Rows from block 2, named by matrix and row number. Rows with one number belong to one channel. Each number is 128 + 32 x the weight over the matrix's rms, rounded and kept within 0 to 255. All counts start at 0.
# convs0: first 3x3 conv (model.mid.0.convs.0.weight, 192x192x3x3), inputs 40-47, a 3x3 kernel for each
# convs1: second 3x3 conv (model.mid.0.convs.1.weight, 192x192x3x3, transposed), outputs 40-47, a 3x3 kernel for each
convs0.33 [125  88 102  97  49  87 104 134 145 107 111 140 109  64 121 109  97 114 138 139  84 118  71 125 136 191 159 123 117 120 142 113 150 126 135 117 114  93  91 145  66 119 119  50 108  95  98  53  57  84  57 109  82  35  94 100 122 102 112 137 109 106 119  82 102  91 107 246 125 113  46  63]
convs1.33 [110 125 119  86  79 100 136 127 138 103  69 119  77  60 114 127 126 129 130 119 174  99 132 162 171 137 127  97  24 135 109 157 178 128 173 133 124 149  93  87  97  93 117  99 120  94 103  92  54  75 117  69  74 127  40   5  79  72 105 137  54  77 129 131 157 115 148 184 123 138 174 138]
convs0.34 [154 140 138 164 118  93 135 122 118 130 139 152 111 146 150 116 142 144 126 120 114 133 111 103 147 132 102  99 116 171  76 120 255  91 120 181 131 123 129 140 172 161 141 153 130 138 144 140 145 112 115 162 119 141  75 147 149  52 138 171  71 144 159 117  97 141 109 118 139 121 111 131]
convs1.34 [136  98 108 174  89  65 146 109  77 119 145 168 111 130 190 104 129 144 117 108 137 124 114 122 139 167 117  80 104  68  21 104 183  57 106 116 113 142 121 116 120 124 174 144 129 123 145 102 129 189 192 129 129 115 125 128 161  82 139 177 117 122 180 143 139 191 151 123 175 127 125 178]
convs0.35 [156 141 112 191 168 124 153 148 139 106 106 136 116 122 134 125 123 132 134 135 104 145 111  94 129 138 131 132 124 155 106 118 178 120 105 120 143 134 133 123 186 176 129 164 169 125 127 115 135 152 153 107 127 123 117 164 171  87 135 139 119 140 143 121 141 143 117 138 147 103 114 141]
convs1.35 [ 96  81  90 131 105  84 107 126 112 145 124 129 157 126 147 144 126 145 190 154 147 188 146 133 116 143 114 140 130 129 130 158 214 135 117 179 128 137 134 104  68 140 113 128 110 111 114 127 111 161 186 132 139 138 138 124 176 156 138 149 106 100 158 130 128 121 126 107  99 124 131 108]
convs0.36 [139 203 179 142 174 141 155 161 131 168 142 130 149 126 127 174 152 171 133 124 104 138 142 129 133 133  76  77 136  99  90 157 104 130 158 125  59  83  88 120 111 116 140  72 119  47 113  63  51 146  89  76 128  91 181 153 172 164 142 150 164 168 183  99 131 108 122 150  99  87 101  74]
convs1.36 [170 148 154 170 121 134 180 161 154 160 137 141 160 117 160 154  89 147 134 125  91 152 114  98 127 135 140 153 155 142 120 138 153 144 169 161 175 170 179 208 204 166 194 171 167  95  93 154 139 103 147  57  62 107  18  22  57  80  68 108  99 107 156  61  63 102  73 114 103  94 103  74]
convs0.37 [131 149 113 146 157  95 122 114 103 185 171 199 163  81 166 222 226 219 113  86 110  83 120  97 132  56  72 126 152 160  90  76 142 119 133 129 163 133 142  92 163  93 161 146 157 139 160 123  78  71  50  68 103 199 101 135 157  69 114 123 141 185 167 118 154  96 101 148 111  76 106  98]
convs1.37 [108 122  87 148 127 153 130 131 112 106 159 112 104  29  98 118  88 106 106  97 141  65 131 131  92  89 135 142 172 161 141 156 114 132 148 132  93 115 128 164 192 122 191 123 129 117 123  99 132 124  98 152  82  87 112 161 152 117 170 143 105 145 153 157  76 170  95  35 126 142  79 155]
convs0.38 [175 160 134 155 121 102 144 115 100 106 124 139  98 135 123 117 144 131 128 139 126 118 125 126 126 146 148 142 166 175 174 170 144 127 114 123 146  93 123 127 113 122  78  81 114 117 128 123  82 125 143 104 107 161 123 150 169 119 156 167 152 158 161 116  99 136 133 127 139 127 142 177]
convs1.38 [ 72 104 102  91 113 112  88 106  94 125 125 145 137 133 170 120 129 155  82 107  91 128 149 105 121 121  71  72  62  85 127 162 143 116 142 138 158 155 120 155 169 123 126 122  98 105 123 161 134 133 151  78  87 135 158 117 212 128  97 161 135 119 168 145 110 103 125  98  99 128 104 107]
convs0.39 [117 109 113 126 102 104  99  98 122 127 163 150 147 196 153 151 146 108 133 100 115 140 145 154 128 127 124 139 124 109 149 151 135  96 105 150 146 136 117 173 233 169 157 168 167 123 128 117  38  96 129  11  81 134 135 161 153 145 160 130 137 147 141 106 123 133 132 131 139 126 127 142]
convs1.39 [139 156 177 176 160 201 129 127 142 187 121 152 116  39 102 194 121 154 173 161 134 114 155 159 134 149 128 122 183 176 108 152 140 138 138 152 120 180 113 149 171  73 174 147 102  79 144 119  57  68  77  98 103  83 131 116  81 150 133 118 122  79  68  83 120 122  71 127 137  60  87 109]
convs0.40 [114  89 108 136 134 128 123 131 128 141  80  67 159 190 181 104  96 132 172 234 133  83  74 129 132  87  92 129  97 133 148 135 128 144 131 110 138  78 122 148 187 143 108 123 128 101 166 143  82 114  58  92 104 128 151 132 120 118 106 103 124 120 101 168 128 155 110 135 150 128 151 122]
convs1.40 [128 124 139 164 116 126 121  90 115 105  57 108 170 173 124 100 112 114  65 125 164 119 104 187 152 149 122 134  97 127 141 198 154 136 117 135 122 126 112 145 143 156 139  66 151 109 126 133 102 125 179 138  98 100 130  98  96 159 159 117 207 125 163 180 162 186 152 143 191 154  88 177]
convs0.41 [148 137 125 143 127 112 137 131 127 142  95  92 126  89  86 144 118 107 105 131  91 104 147 116 103 118  94 143 138 161 116 112 137 127 131 124  50  31   4  86  75  42  61   3  16 114 132 150 130 111 123 122  93  64 139 132 148 125 125 141 133 122 146  98 148 129 138 176 132 110 158 111]
convs1.41 [ 77 104  84 121 139 125  92 115 132 148 133 139 136 132 137 144 148 138 126 143 142 120 133 120 120 142 128 151 115 141 142 129 131 146 135 132 150 179 178 141 153 153 142 149 131 161 182 171 140 161 163 144 101 111  36 115 119  79 172 154  66 149 125 109 132  69 129 146  73 119 144  81]
convs0.42 [116 144 103 148 209 178 119 141 137 156 120 181 129 103 105 170 141 160 100 106 104 119 135 101  99 122 155 105 125 148 104 185 135 119 146 151 128 116 117 121 126 118 122 120 133  94 130 152 145 161 164 153 147 147 182 188 208 162 144 171 176 153 173  97  95 115 123 155 127 117 112 114]
convs1.42 [ 42 107  75  83 115 110  50  73  37 101  62 116  77  49 122 138 121 143 126 143 147 159 177 192 123 145 122 104  75 166 126  74 144  98  89 127  97  96 113  51  20  74  88  86 141 175 136 139 132  97 146 129  99 128 107 184  98 183 225 141  88 148  92 100 130  85 143 155  89 125 123  71]
convs0.43 [121 145 141  92 147 154  87 102 123 144 137  98  96  76  71  93 102  78 120 143 153 132 158 138 137 149 146 148 120 127 134 122 111  91  73 140 154 127  86 108 131 158 121 132 146 111 152 132 135 153 107 104 121 104 135 115 135 118  64 112  98  81 124 147 112  71 138 106  79  98  86  84]
convs1.43 [ 89 134  76  97 194 147 129 118  94 124 154 161 125 128 125 124 114 129  72 130  39  59 122  87  92  85  31 135 131 183 135 102 157 124 147 108 147 143 179 116 143 196 145 140 183 153 156 190 101 148 188 114 141  98 220 167 170 189  66  98 213 148 150  77  89 149 128  85 144 123 129 126]
convs0.44 [141 141  97 175 164  90 119 134  99 147 161 124 162 181 160 136 127 131 147  82 105 154 183  49  71 133  87 158 178 154  86 176 255 149 165 244 105  90 122 153  89 135 140  84 123 116 114 121  94 116  65  93  73  57  98 114 113 100 147 129 113 137 114 140 169 137 106 147 144 155 189 104]
convs1.44 [135 144 134 119 151 164 102 152 155 130 174 113 122 142 106 142 106 146 108 193  81  51 163  88  94 112  96 139 176 204 150 146 137 164 168 138 112  94 141 103 173 116  80 176 104 115 149 155 150 113 157 127 108 110  88 170  89  71 166  96 112 192 140 164 162 161 143 107 145 202 172 169]
convs0.45 [139 132 172 104  74 119 129 105 120 116 135 135 147 156 159 139 138 162  95 143 141  82 138 166 120 114 160 124 128 136 111 105 112 123 165 132 106 130 124 104 114 171  88 107 153 146 132 133 114 123 162  98 125 130 123  90  93 113  84  97 142 125 117 120 136  78 156 201 109  69  96  70]
convs1.45 [118 108 136 101  72 100 117  79 109 118 124 118 112 107 110 154 137 138 115 116 155 115 142 160 160 134 156  97  66 105 131 102 168 109  82 130 132 144 141 129 132 115 131 143 112 146 131  89 102 129 132  86 106 118 142 109 144 133 129 145 112 134 164 151 155 125 162 167 151 156 145 137]
convs0.46 [ 80 101  78 135 130 115 128 113 112 158 155 154 156 157 147 119 127 104  83  80  86 121 124 125 141 132 165 153 128 153 132  96 100 174 171 175 157 161 138 164 198 196 171 168 181  90 114 108 119 123 105  67  87  83 157 142 149 170 146 152 157 142 148 107 143 139 126 106 102 175 154 152]
convs1.46 [118 105 140 153 160 209 220 199 175 185 157 143 179 182 188 178 170 140 167 115 121 210 183 160 131  96  94 211 174 163 165 150 158 173 176 126  73 124  63  88 177  96  70 126 108 117 118 153 177 151 139 173 129 144 142 155 140 114 111  83 194 157 176 130 122 145 111 109 131 132 121 128]
convs0.47 [ 73 129 173  70 151 232  85 135 183 160 149 123 166 154 124 145 141 115 120 119 128  99 116 178 151 121 164 151 122 123 151  82  46 128 137 129 126 147 153 128 191 178 130 149 138 128 118 127 128 106 141 121 128 115 187 162  76 183 147  63 176 168  98 169 131 108 187 151 106 142 104  96]
convs1.47 [ 91 134 138  40 111 238  79 108 192 135 129 137 118 131 130 170 153 146  90 171 161  29  75 141 148 118 134  77 152 225  96  58  50 114 121 108 109 114 109 107 130 130 103 132 151 153 135 141 131  96 144 140 143 136 144 118  88 128  97  60 124 134 102 133 124 105 133 113 127  92  89 117]
convs0.48 [123 121 121 143 150 153 129 129 145 148 145 144 144 123 133 134 146 148 147 137 122 141 126 117 124 100 110 135 105 101 146 126 134 133 129 120 136 132 129 137 130 156 128 130 151 130 128 137 113  92 104 103  91 121 110 113 113 151 165 159 144 156 161  92 116 102 128 162 125 121 150 133]
convs1.48 [156 158 161 138 142 154 141 139 176 139 186 138 108 122 103 103 123 119 138 162 138 139 159 139 133 162 167 146 181 145 138 150 150 110 145 146 143 151 146 144 131 130 117 115 113 129 144 131 129 131 125 114 107 131 100 141 138 125 135 166 105 123 102 127 134 109 142 132  95 117 121 101]
convs0.49 [118  96 146 108  19 100 153  54 110 116 138 126 147 201 153 110 100  99 128 157 159 114  43 124 174 179  86 134 125 165 145 115 151  97 114 225 139 138 130  99 138 168 128 115 119 124 148  99 124 133 141  57  83 111 110 140  86 136 189 108 121 106  73 121 168 147 154 161 166 149 131 138]
convs1.49 [102  65 134  51   0  61  91  51  95 178 136 137 141 138 169 143 127 150 117 134 149 110  62 145  90  81 140 100  83 140 130 149 160 139 143 147 127  88 121 130  81 163 139 109 171 134  92 150 131 149  69 114 104  94 151 153 138 102  69 135 171 117 128 125 153 158 123 171 165 110 153 148]
convs0.50 [103 121  97 112 160 118  77 113  73 118 100 124 131 159 138 142 171 159  89 122 115 146 187 113  81 141  99  20  49  16  82  96   0  36   0   0  88 102 114 120 167 174 116 112 103 147 120 122 141 159 178 143 143 151 152 136 125 127 156 128 144 164 170 135 149 119 108  64  97  82 111 112]
convs1.50 [161 178 137 197 205 153 140 152 124 157 188 138 169 168 134 150 171 127 137 157 151 161 163 161 143 126 126 133 118  68 162  80  22 135 125 121 128 130 101 144 156 155  88 121 152 114 142 101 128 147  97 107 104  96 122 115 150  85  72 117 121 104 115 134 115 125 127  72 104 106  85  91]
convs0.51 [180 196 172 144 165  99 142  90  98 102  90 116 110 119 121 144 142 144 171 144 108 146 134 111  96 103 148 101  73  74 120  67   0  78   2  90 137 145 140 131 147 138 141 128 131 107 120 144 140  96 120 152 139 143 200 177 202 165 141 157 193 173 193 108  83  79  88  77 119 145 204 122]
convs1.51 [103 159 109 135 251 165 122 168 117 156 154 149 173 156 157 179 152 149 148 158 110 147 227 140 104 129 103 132 145 141 136  70  38  87  78  61 102 107 113  87 111 106 107 100  90 128 137 125 123 135 134 159 126 140 131 176 110 173 176 154 143 185 125 114 100  90 177 109  93 150 128 106]
convs0.52 [106  91  76 123 120  77  77  70  58 175 183 175 192 199 191 174 193 193 146 139 141 141 102 112 131 126 130 126 130 132 151 143 144 129 133 131  68  46  46  43  74  51  70  99  95  86 137 113  67 115  86  77 121 100 119 110 124  92  96 115 122 127 128  89 144 110  92 129 102  93 106  79]
convs1.52 [ 48  77  85  74  91 106 108 107 129 172 175 170 173 185 182 150 190 180 121 140 115 127 150 125 109  98  68 111 173 149 105 125 122 105 134 146 146 152 128 187 200 166 184 201 165 115 150 153  85 124 127  53 112 125 123 136  91 160 145  94 186 147 102 111 119 128 123 147 149 101 132 153]
convs0.53 [133 117  99 107 114  82  74  95  92 153 128 147 171 158 192 187 151 159 109 121 150 145 169 163 180 154 126 138 104 152 114  76  93 122 124 113 155 162 141 131  92 111 142 169 158 186 152 147  90 123 168 121 135 163 140 129 157 111  98 123 151 137 138 148 163 133 152 149 133 153  78  82]
convs1.53 [113 124 133 160 172 165 146 145 144 139 150 112 129 134 137 157 163 145 111 104 105 115 125 144 140 136 170 105  96  89 152 131 145 122 109 125 114 126  57 139 121  88  78  94  65 112 103  83  45  96 118  45 110 102 155 133 112 162 169 147 158 120 130  82  86 124  95 100 137  89  95 130]
convs0.54 [142 149 156  97 128 168 128 133 159 136 117 103 157 128  99 153 128 118 115 122 135 125 111 153 130 122 126 131 111 120 143 118 119 126 128 120 139 159 142 135 184 173 143 168 151 102 107 130 114 114 126 108 126 128 143 149 111 158 153 107 143 162 133 105 121 125 115  95 122 118  99 135]
convs1.54 [142 110 112 104  57  86 110 105 124 135 136 141 166 131 111 179 161 147 106 127 148 126 131 118 139 179 171  78 129  96  56 126  78 107 157  99 120 111 140  90  54 114 120 133 166 126 139 130  56  89  88 121 155 151 128 147 100  63  61  92 171 145 142 152 130 113 149 103  75 139 126 115]
convs0.55 [141 121 128 147 125 139 126 121 148 124 119 106 133 129 125 119 109 110 128 107 134 131 102 126 130 104 114 106 135 128 125 154 149 109 146 126 109 106 130 100 116 125 117 111 130 130 124 119 123 127 120 124 130 126 130 137 103 160 152 129  71 114  56 103 138 195 102 114 163 147 110 157]
convs1.55 [146 137 140 116 111 114 127 128 138 153 131 127 130 121 129 121 115 133 130 129 131 139 141 129 134 140 141 126 119 136 124 119 120 125 123 121 140 143 137 103 108 117 129 134 131 143 121 141 136 119 129 140 142 124 125 114 123 130 126 127 151 139 118 129 122 114 129 119 124 130 124 115]
convs0.56 [129  93 109 142 141 134 173 191 166 125 156 141 115 130 120 121 121 122 115 121 126 135 151 117 128 169 155 158 157 149 154 134 142 103  62 107 127 145 129 137 146 132 138 131 116 117 139 122 123 121 112 125 104  94 148 125 128 153 122 130  99  67  96 132 158 134 134 152 126 140 134 133]
convs1.56 [ 93  55 108 112  94 115 139 136 119 137 113 149  93  74 103 116  67  84  65   6  76 115  54  60 117  75  40  93  84 135 161 104 114 154 169 157 123 109 128 122 112 152 143 140 159 155 128 133 175 140 127 177 159 148 173 158 170 131 100 140 174 124 165 155 170 158 143  97 143 139 100 154]
convs0.57 [120  97 126 141 102 117 165 136 116  88 121 156 111 130 175 101  95 134 133 100 140 101  41  87 132 134 112 175 152 110 115 155 124  81 125 121 100  46 114 148  87 175 112  19  80  69 135  74 111 204 122  99 151 125 125 109 117 114 116 122  96 102 116 152 199 103 133 225 145 100  93  69]
convs1.57 [ 75  83 115 112  77 127 131  93 136 144  68 150 148  70 147 161 109 166 110 142 140 160 230 174 165 178 189  97  35  77 125 117  78 142 169 111 114 155 164 110 113 111 147 132  93 172 163 156 108 150 169 105 140 162 107 109 101 103 100 142 120 103 161 137 180 115 128 191 139 123 150 148]
convs0.58 [120 140 152 116 151 159 100 136 155 122 128 111 126 124 109 134 137 123 133 133 116 131 119 108 120 130 113 127 141 144 128 120 164 134 142 133 129 139 128 136 168 165 136 134 129 115 127 122  85 130 162 118 127 118 128 156 116 135 136  95 147 144 107 140 120 126 135 123 143 121 118 133]
convs1.58 [119 118 139  94 118 131 103 124 125 171 111  88 189 137 142 133 101 145 121 128 130 167 145 143 105 122 145 118 125 126  98 110 127 118 130 143 119 108 144 116  66 144 132  86 121  99 117 139 138 115 156 128 108 113 168  93 110 201 138 159 174 142 137 105 108 128 107  94  98 103 118 134]
convs0.59 [109  98 136 103 100 186 108 103 152 136 158 112 206 126   8 154 133  61 156 133 109 148 125 115 116 120 150 127 134 132 156 109 111 139 127 113 141 125 145 178 196  79 169 133  97 180 146 138  93 112 162 118 156 131 105 138  95 131 140  87 133 138  88 165 113 109 174 133 142 146  98 110]
convs1.59 [108 124 128 175 127 120 144 123 133 148 109 110 199 115  90 171 132 128 113 140 165 106  99  72 165 155 101 119 133 105 156 139  90 124 112  87 111 138 121 115 111  70  96 135  94 154 138  89  71  73  77 100 189 178 205 134 125 244 110  80 157 131 103 170 132  83 194 110  52 132 125 127]
convs0.60 [167 124  61 212 138  21 213 180  88 146 151 148 129 153 160 128 132 149 150 160 124 141 139 100 112 141 159 130 115 137 134 128 214  70  72 116 114 128 145 128 168 150 127 140 117 146 132 123 122 136 130 133 135 132  84 132 155  68 120 157  85 139 165  92 105 134  68 128 148  99  99 105]
convs1.60 [109  88 100 169  63  42 142 110  80 126 112 149 122  96 117 144 128 121 111 103 132 121  93 164 129 141 191  96  34  74 120 111 183 115  90 146 119 150 132 112 132 148 102 122 121  96 124 108  71 124  88 111 119 111 144 143 116 109 105  68 104  90  63 152 180 166 121 134 168 133 153 165]
convs0.61 [111 122 131  89 162 207  88  97 117 116 108 128 105 140 133 118 183 165 143 116  85  53 117 158 181 144 156 141  76 113 178   0   0 104  98 161 143 154 135 114 193 171 122 158 158 163 118 142 140 190 235  98 120 158 126 131 156 113 125 133  99 116 157 119 129 131 115 174 129  89 114 155]
convs1.61 [ 83 182 174   0 133 255  29  71 133 128 152 123  92 137 142 153 144 123 123 239 141   9 138 145  97 130  94  89 145 195 255 206  55 149 183 127 114 138 146  94 150 172 108 113 133  97  99 109 146 131 104 133 142  88 172 115 154 177 152 122 121 140 197 146 128 110 134 148 101 119 137 109]
convs0.62 [125 180 131 130 132  98 150 122 100  99  73 109 106  88 133  99 126 121 134  92  99 125 133 126 121 101 118 136 125 123 130 128 168  83  59 142 131  99 124 118 126 128 116 155 132 152 108 178 138 129 170 167 110 133  85  85 101 124 136 154 128 138 149 165 164 133 140 180 174 163 150 161]
convs1.62 [128 195 155 151 170 139 155 128 129  94  91  76 124 114 108 103 136  97 151 168 173 108 151 131 107 149 137 109 100 117  86 106 122 114 141 149 137 169 117 127 180 166 161 189 208 136 172  89 121 174 116 112 158  92  71  63 134 135 111 138 184 225 164  83 122  97 110 192 124 137 228 114]
convs0.63 [115 107 110 141 125 119 138 130 109 157 121 178 160 122 147 167 125 188 105  84 111 122  74  67 136 136 105 151 139  97 135 134 129 114 130 113 144 146 115 121 145 116 131 105  96 135 104 104 184 189  69 104 111  41 147 115 116 152 116 116 149 149 131 123 138 109 129 162 161 101 103 108]
convs1.63 [126 154 147 129 127 128 138 133 131 113  78 143 157 125 170 125  95 141  86  65 166 109 155 210 122 216 242  81 125  91  93 158  87  96 156  99 115 135 101  96 185 121  88 201 136 131  92 182 161 132 161 197 139 164 157 190 116  81 156  83  99 162 102  72 206 119  80 193 108 119 173 103]
convs0.64 [128 134 127 127 146 116 108 112 125 143 109  89 148 131 124 126 158 184 110 144 147 170 185 147 128 111  87 109 118 113 148 146  80 172 149  80 131  92 138 105  81 122 113 123 108 132 107 127 143 126 113 154 122 111 136 167 138 157 152 142 131 140 110 158 103 127  97  10  77 153 133 123]
convs1.64 [143 123  95 148 159 112 116 136 122 150 120 112 113  87  93 134 115 129 127 133 112 126 161 133 138 150 157  75  49  54  71 158 136  79 142 119 128 138 157 132 168 140 130 136 130 108 128 118 145 164 157 125 108 108 100 125 123 137 128 108  81 109  96 190 147 185 129  55 106 188 133 158]
convs0.65 [158 128  75 175 130  73 155 140 109  97 147 198  64 129 199  91 126 172 122 122 111 120 137  88 117 150  94 137 147 131 135 145 170 162 138 124 133 161 136 141 171 137 122 152 144 119 119 105 141 143 125 140 126 114 109 146 143  97 117 116 112 140 145 131 116 103 169 115  75 140 124 107]
convs1.65 [103  74 104 119  70  69 124 118 103 156 162 157 102 110 119 134 139 134 119 124 141 158 121 128 139 137 120 158 130 124  85  97 126 121 102 140 161 131 121 132  58 152 162  85 131 137 119  91 145 138 116 150 125 109  80 130 121 136 115  86 108 114 138 148 137 111 142 103  99 122 101 113]
convs0.66 [117  96  78 114 112 100  89 142 104 133 156 146 152 173 144 109 106 107 115  58 103  92 130 154 103 106 151 146 145 153 123 110 132 108 100 114  97 147 118 115 172  70 105 132  88 145 133 114 167 155 116  81 113  87 161 171 148 158 114 126 127 114 123 127 149 140 166 253 171 128 190 163]
convs1.66 [129 101  72 106  90  53  75  79  67 197 181 165 161 151 134 161 132 171 198 160 145 177  99  82 111  68  91 107 122 140  77  83 117  85 130 118 108 151 156 138 193 165 152 169 140 118 118 102 164 125 125 141 137 139 117 102 127  95  79 113 114 156 167 167 168 141 133 105 145 120 108 130]
convs0.67 [108 117 128  99  77  96  98  86 116 120 121 149 144 108 104 156 132 125 135 152 112 160 166 108 132 113 115 118 110 127 114 101 116 149 151 105 107 136 133 109 158 171 132 191 179 125 136 106 162 198 126 125 178 120 110 102 125 128  93 147 139 118 141 132  82  86 164 109  95 167 136  93]
convs1.67 [ 73  94 130 166 130  98 111 105 114 123 111 122  95 130 129 119 118 124 144 158 113  95  83  84  92 104 121 143 107 118  72 111 157 105 117 132 148 149 184 173  79 157 167 125 171 123 117 111 125 127 137 107 143 110 134 123  69 170 142 154 213 162 153 176 173 112 154  77  80 147 116  93]
convs0.68 [191 255 214 133 157 129  99  50  85 113  95  98 144 140 156 145 171 161 156 160 123 136 122 150 124 102 160 117  83 118 105  85 116 106 107 124 137 141 130 108 140 126 116 132 132 125 135 139 140 134 134 134 130 155  88  84 116 166 183 195 162 177 160 114 109  99 134 177 129 138 164 149]
convs1.68 [132 229 157  75  89  62  87   5  39 146 183 124 163 157 125 141 173 145 149 206 120 105 124  71 141 154 135 154 221 134 102 194 131 124 194 140 139 140 128 134 142 164 130 119 125 140 114 110 103 136 126 162 166 108 101  92  61 137 150 105  73  91  73 139  84 135 112  84 108 126 169 133]
convs0.115 [137 126 143 145 125 148 124 113 139 133 121 107 143 128 135 121 116 118 125 111 132 135 107 124 130 104 123 106 131 136 124 148 150 107 148 133 108  96 131 100 111 120 115 115 121 128 120 121 118 120 120 125 128 123 140 137 110 161 157 132  83 120  64  99 146 193 105 120 167 148 108 148]
convs1.115 [149 132 135 119 109 111 129 126 135 154 134 128 134 125 130 124 117 132 127 124 128 135 139 128 132 138 139 124 119 139 126 121 123 126 124 122 142 141 132 103 105 114 130 134 132 144 120 140 138 118 129 140 139 122 119 107 118 125 122 124 150 137 118 127 122 110 127 116 122 127 123 115]
convs0.116 [198 147 111 232 163  74 183 136  80 107 130 153 124 142 169 134 128 163 144 133 120 190 150  98 113 119 129 139 126  91 142 123 133 153 103 105 130 137 145 120 150 161 121 137 157 114 115 125  92 126 144 106 115 109  66 153 156  64 157 173  97 161 173 128 127 155  91 118 179 130 106 137]
convs1.116 [155 103  64 202 127   9 139  95  52 137 119 131 147 164 193 130 154 131 209 141  84 212 150 128 110  87 137 214 138  94 123 156 224 133 121 131  80 117 119 114 126 128 120 118 118  97 123 146 155 152 144 108 115 123  98 145 150 137 143 176 145 141 150 125 174 152 116  92  94 141 153 128]
convs0.117 [115 116 121 123 119 135 124 115 109 134 150 132 127 151 171 155 142 152  89  91 107 124 100  78  82 125  97  66  63  35  43  31  11  59  57  31 152 128 113 126 131 125 166 168 172 130 123 139  98 154 186  82  84 105 147 161 151 155 160 139 146 165 163  50  99  72  72 101  45  11  37  53]
convs1.117 [146 165 140 128 143 131 118 156 158 168 165 146 145 143 152 166 147 155 149 172 167 108 126 210 171 146 170 153 154 126 156 137 119 152 149 138 128 163 123 139 175 126 137 126 132 119  94 124 137 106 103 119 106 150 142 127 119 143 120  98 136 103  84 116 141 154 107 114 129 143  96 115]
convs0.118 [140 130 118 146 136 148 140 138 146  94 130 169  91 147 197  92 119 138 119 141 128 126 145 132 121 142  98 119 147  97 101 126  95 103 118 115 134 143 173 126 156 166 140 157 179 127 137 131 132 189 231 106 151 149 135 155 111 139 150 102 159 176 119 129 111 103 168 143  90 156 132  93]
convs1.118 [125 126 142 128 110 114 136 153 131  97 139 185  90 123 173  68  86 131 148 128 125 152 131 140 196 142 154  88 147 150 129 148 115 123 137 128 145 171 182 111 138 191 125 114 170  90 154 137  30 112 134 104 110 112 142 114  97 185 116 125 126  73  94 165 154 175 174 140 155 144 131 132]
convs0.119 [118  74 117 141 110  82 139 143 132 140 127 175 112 116  95 105  89 127  63 132 147 106  62 177 125  82  16 114 154 131 123 117 129 115 104 108 144 105 108 153 138 100 140 122 155 166 143   2 165 204   0 160 206 106 131 158 151 114 139 149  99 118 125 132 161  82 135 131 171 156 113 137]
convs1.119 [139 106 152 199 149 176 182 212 150 166  64  84 186  85 116 146 100 126 121 147 116 136 121 142 162 123 139 137 138 110  36 183 126  85 159 136 105 160 165 104  93 134 145 131 134  93 161 196  95  85 103 159 114  81 154 146 125 125 188 112 115 127  91 130 144  84 145 151 100 192 107 120]
convs0.120 [107 110 119 121 107 117 107 113 112 138 103 108 134  80 109 142 113 135 159 158 111 115 122  97 130 110  79 102 126 112 133 133 105 120 117  98 144 153 140 121 130 145 177 175 178 144 144 115 130 137 105 147 130 124  94  61  88 108  80  72 101  81  83 102  99 116 152 152 145 116 100 113]
convs1.120 [106 129 124 136 151 157 142 155 153 126 117 116  91 111 129 125 131 134 135 124 145 139 149 172 128 134 154 125 111 108 144 192 168 124 130 113  71  86  57 127 172 122  69 118  98 150 154 140 125 148 142 116 132 125 139 110  75 146 135  70 164 125  64 122 124 141  60 121 153 125 157 185]
convs0.121 [133 104 100 152  94  70 139 108 106 144 125 110 143 119 132 160 131 137 102 122 125  91  89 113 140 134 129 142 131 132 102  93  93 118 123 133 172 203 181 157 254 251 150 221 206 112 127 151 102 134 160 108  99 136 116 124 138 118 107 100 118 131 129 130 128 106 112 126  91 120 137 135]
convs1.121 [125 124 157 117 115 154 104 106 147 147 109 112 131 102 102 145 129 164 142 136 108 117 136 136 123 129 137 119 113 112  85  84 106 107  84 109  79  74  96  75  60 104  57  38  84 108 150 185 133 153 183 141 153 137 185 119 126 129  85 102 135 127 151  83  98 110 104 108 113 106  84  60]
convs0.122 [123 124 128 151 121 109 120 115 113 126 126 127 111 144 155 144 145 126 121 125 120 125 110 104  96 117  93 136 131 103 142 115 116 143 135  96 133 162 162 107 152 164 120 146 164 113 120 109 142 146  99 144 136 120 106 150 163  81 147 151 122 152 148 162 127  91 184 137 104 148 133  96]
convs1.122 [123 118  97 145 145  69 132 140 100 147 106 129 144 121 164 131 124 133 171 114 126 180 145 146 143  97 137 116 112  72  94 124 135  98 158 111 115 131 199 111 131 178 105 129 182 125  99 134 196 149 196 160 129 140  95 137  99  69 134 136  98 166 128 138 121 109 132  81  66 143  97  89]
convs0.123 [156 163 141 140 151 142  95 115 115 121  91 106  99  77  77 135 111 114 145 127 141 179 144 115 148 117  96 109 146 121  81 107  96 123 141 121  60  51  95  77  45 111  87  55 104 137 154 147 182 214 186 157 188 184 152 137 142 130 126 139 168 156 163  79 111 122  89 114 106  51 104  67]
convs1.123 [162 133 133 141 101  95 139 128 118 156 197 171 182 193 189 189 198 182 125  89 111 101  55  75 121  85 101 178 164 170 127 107 147 130 116 121 123  92  84 134 119 118 149 144 139 124 135 118 148 168 135 105 126  96  48  28  36  67  70  39  99  90  42  68  40  91  59  38  80  93  88 114]
convs0.124 [143 172 129 154 148 107 143 131  87 124  82 128  85  80 123  82  55  88 153 146 123 121 125 101 143 128 112 110  48 124  65  45 126  78  78 128 128  87  96 117  99 118  90  65  96  61  98  97  91 121  83  97  91  90 181 162 162 129 137 134 152 150 143 131 150 140 140 112 116 139 131 138]
convs1.124 [120 155 170 133 137 166 128 130 141 107  76  84  95  91 115 106  81  94 102 128  85 112 156 115  84 151 130 123  95 113 106  67  75 126 122 116 125 148 130 163 152 132 154 124  94  92  74 118 105 112 147  47  58  79 101 110 136 124 104 111 148 140 104  84 118 102 113 142 106 152 132 110]
convs0.125 [110 155 173  76 136 181 103 119 140 134 139  96 100 139 110  81 122  93 118 114 105 130 123 156  84 111  95 145 152 132 149 146  59 106 117 143 116 127  92 120 219 160 135 159 147 138 129 119 141  87 144 121 109 135 118  91  91 102  94  55 155 139 105 124  85 102 167  91 117 100 104 125]
convs1.125 [122 113  94 152 178 159 144 135 104 133 136 113  57  81  83 109 153 162 137 127 127 104 124 124 136 133 107 118 176 160 139 118  57  87 109  92 151 162 127 136 198 154 160 156 133 150 115 136  77  79 137 136 119 132 124 135 135 137 146 160  94 103 100  86 111 111 132 158 122 118 160 154]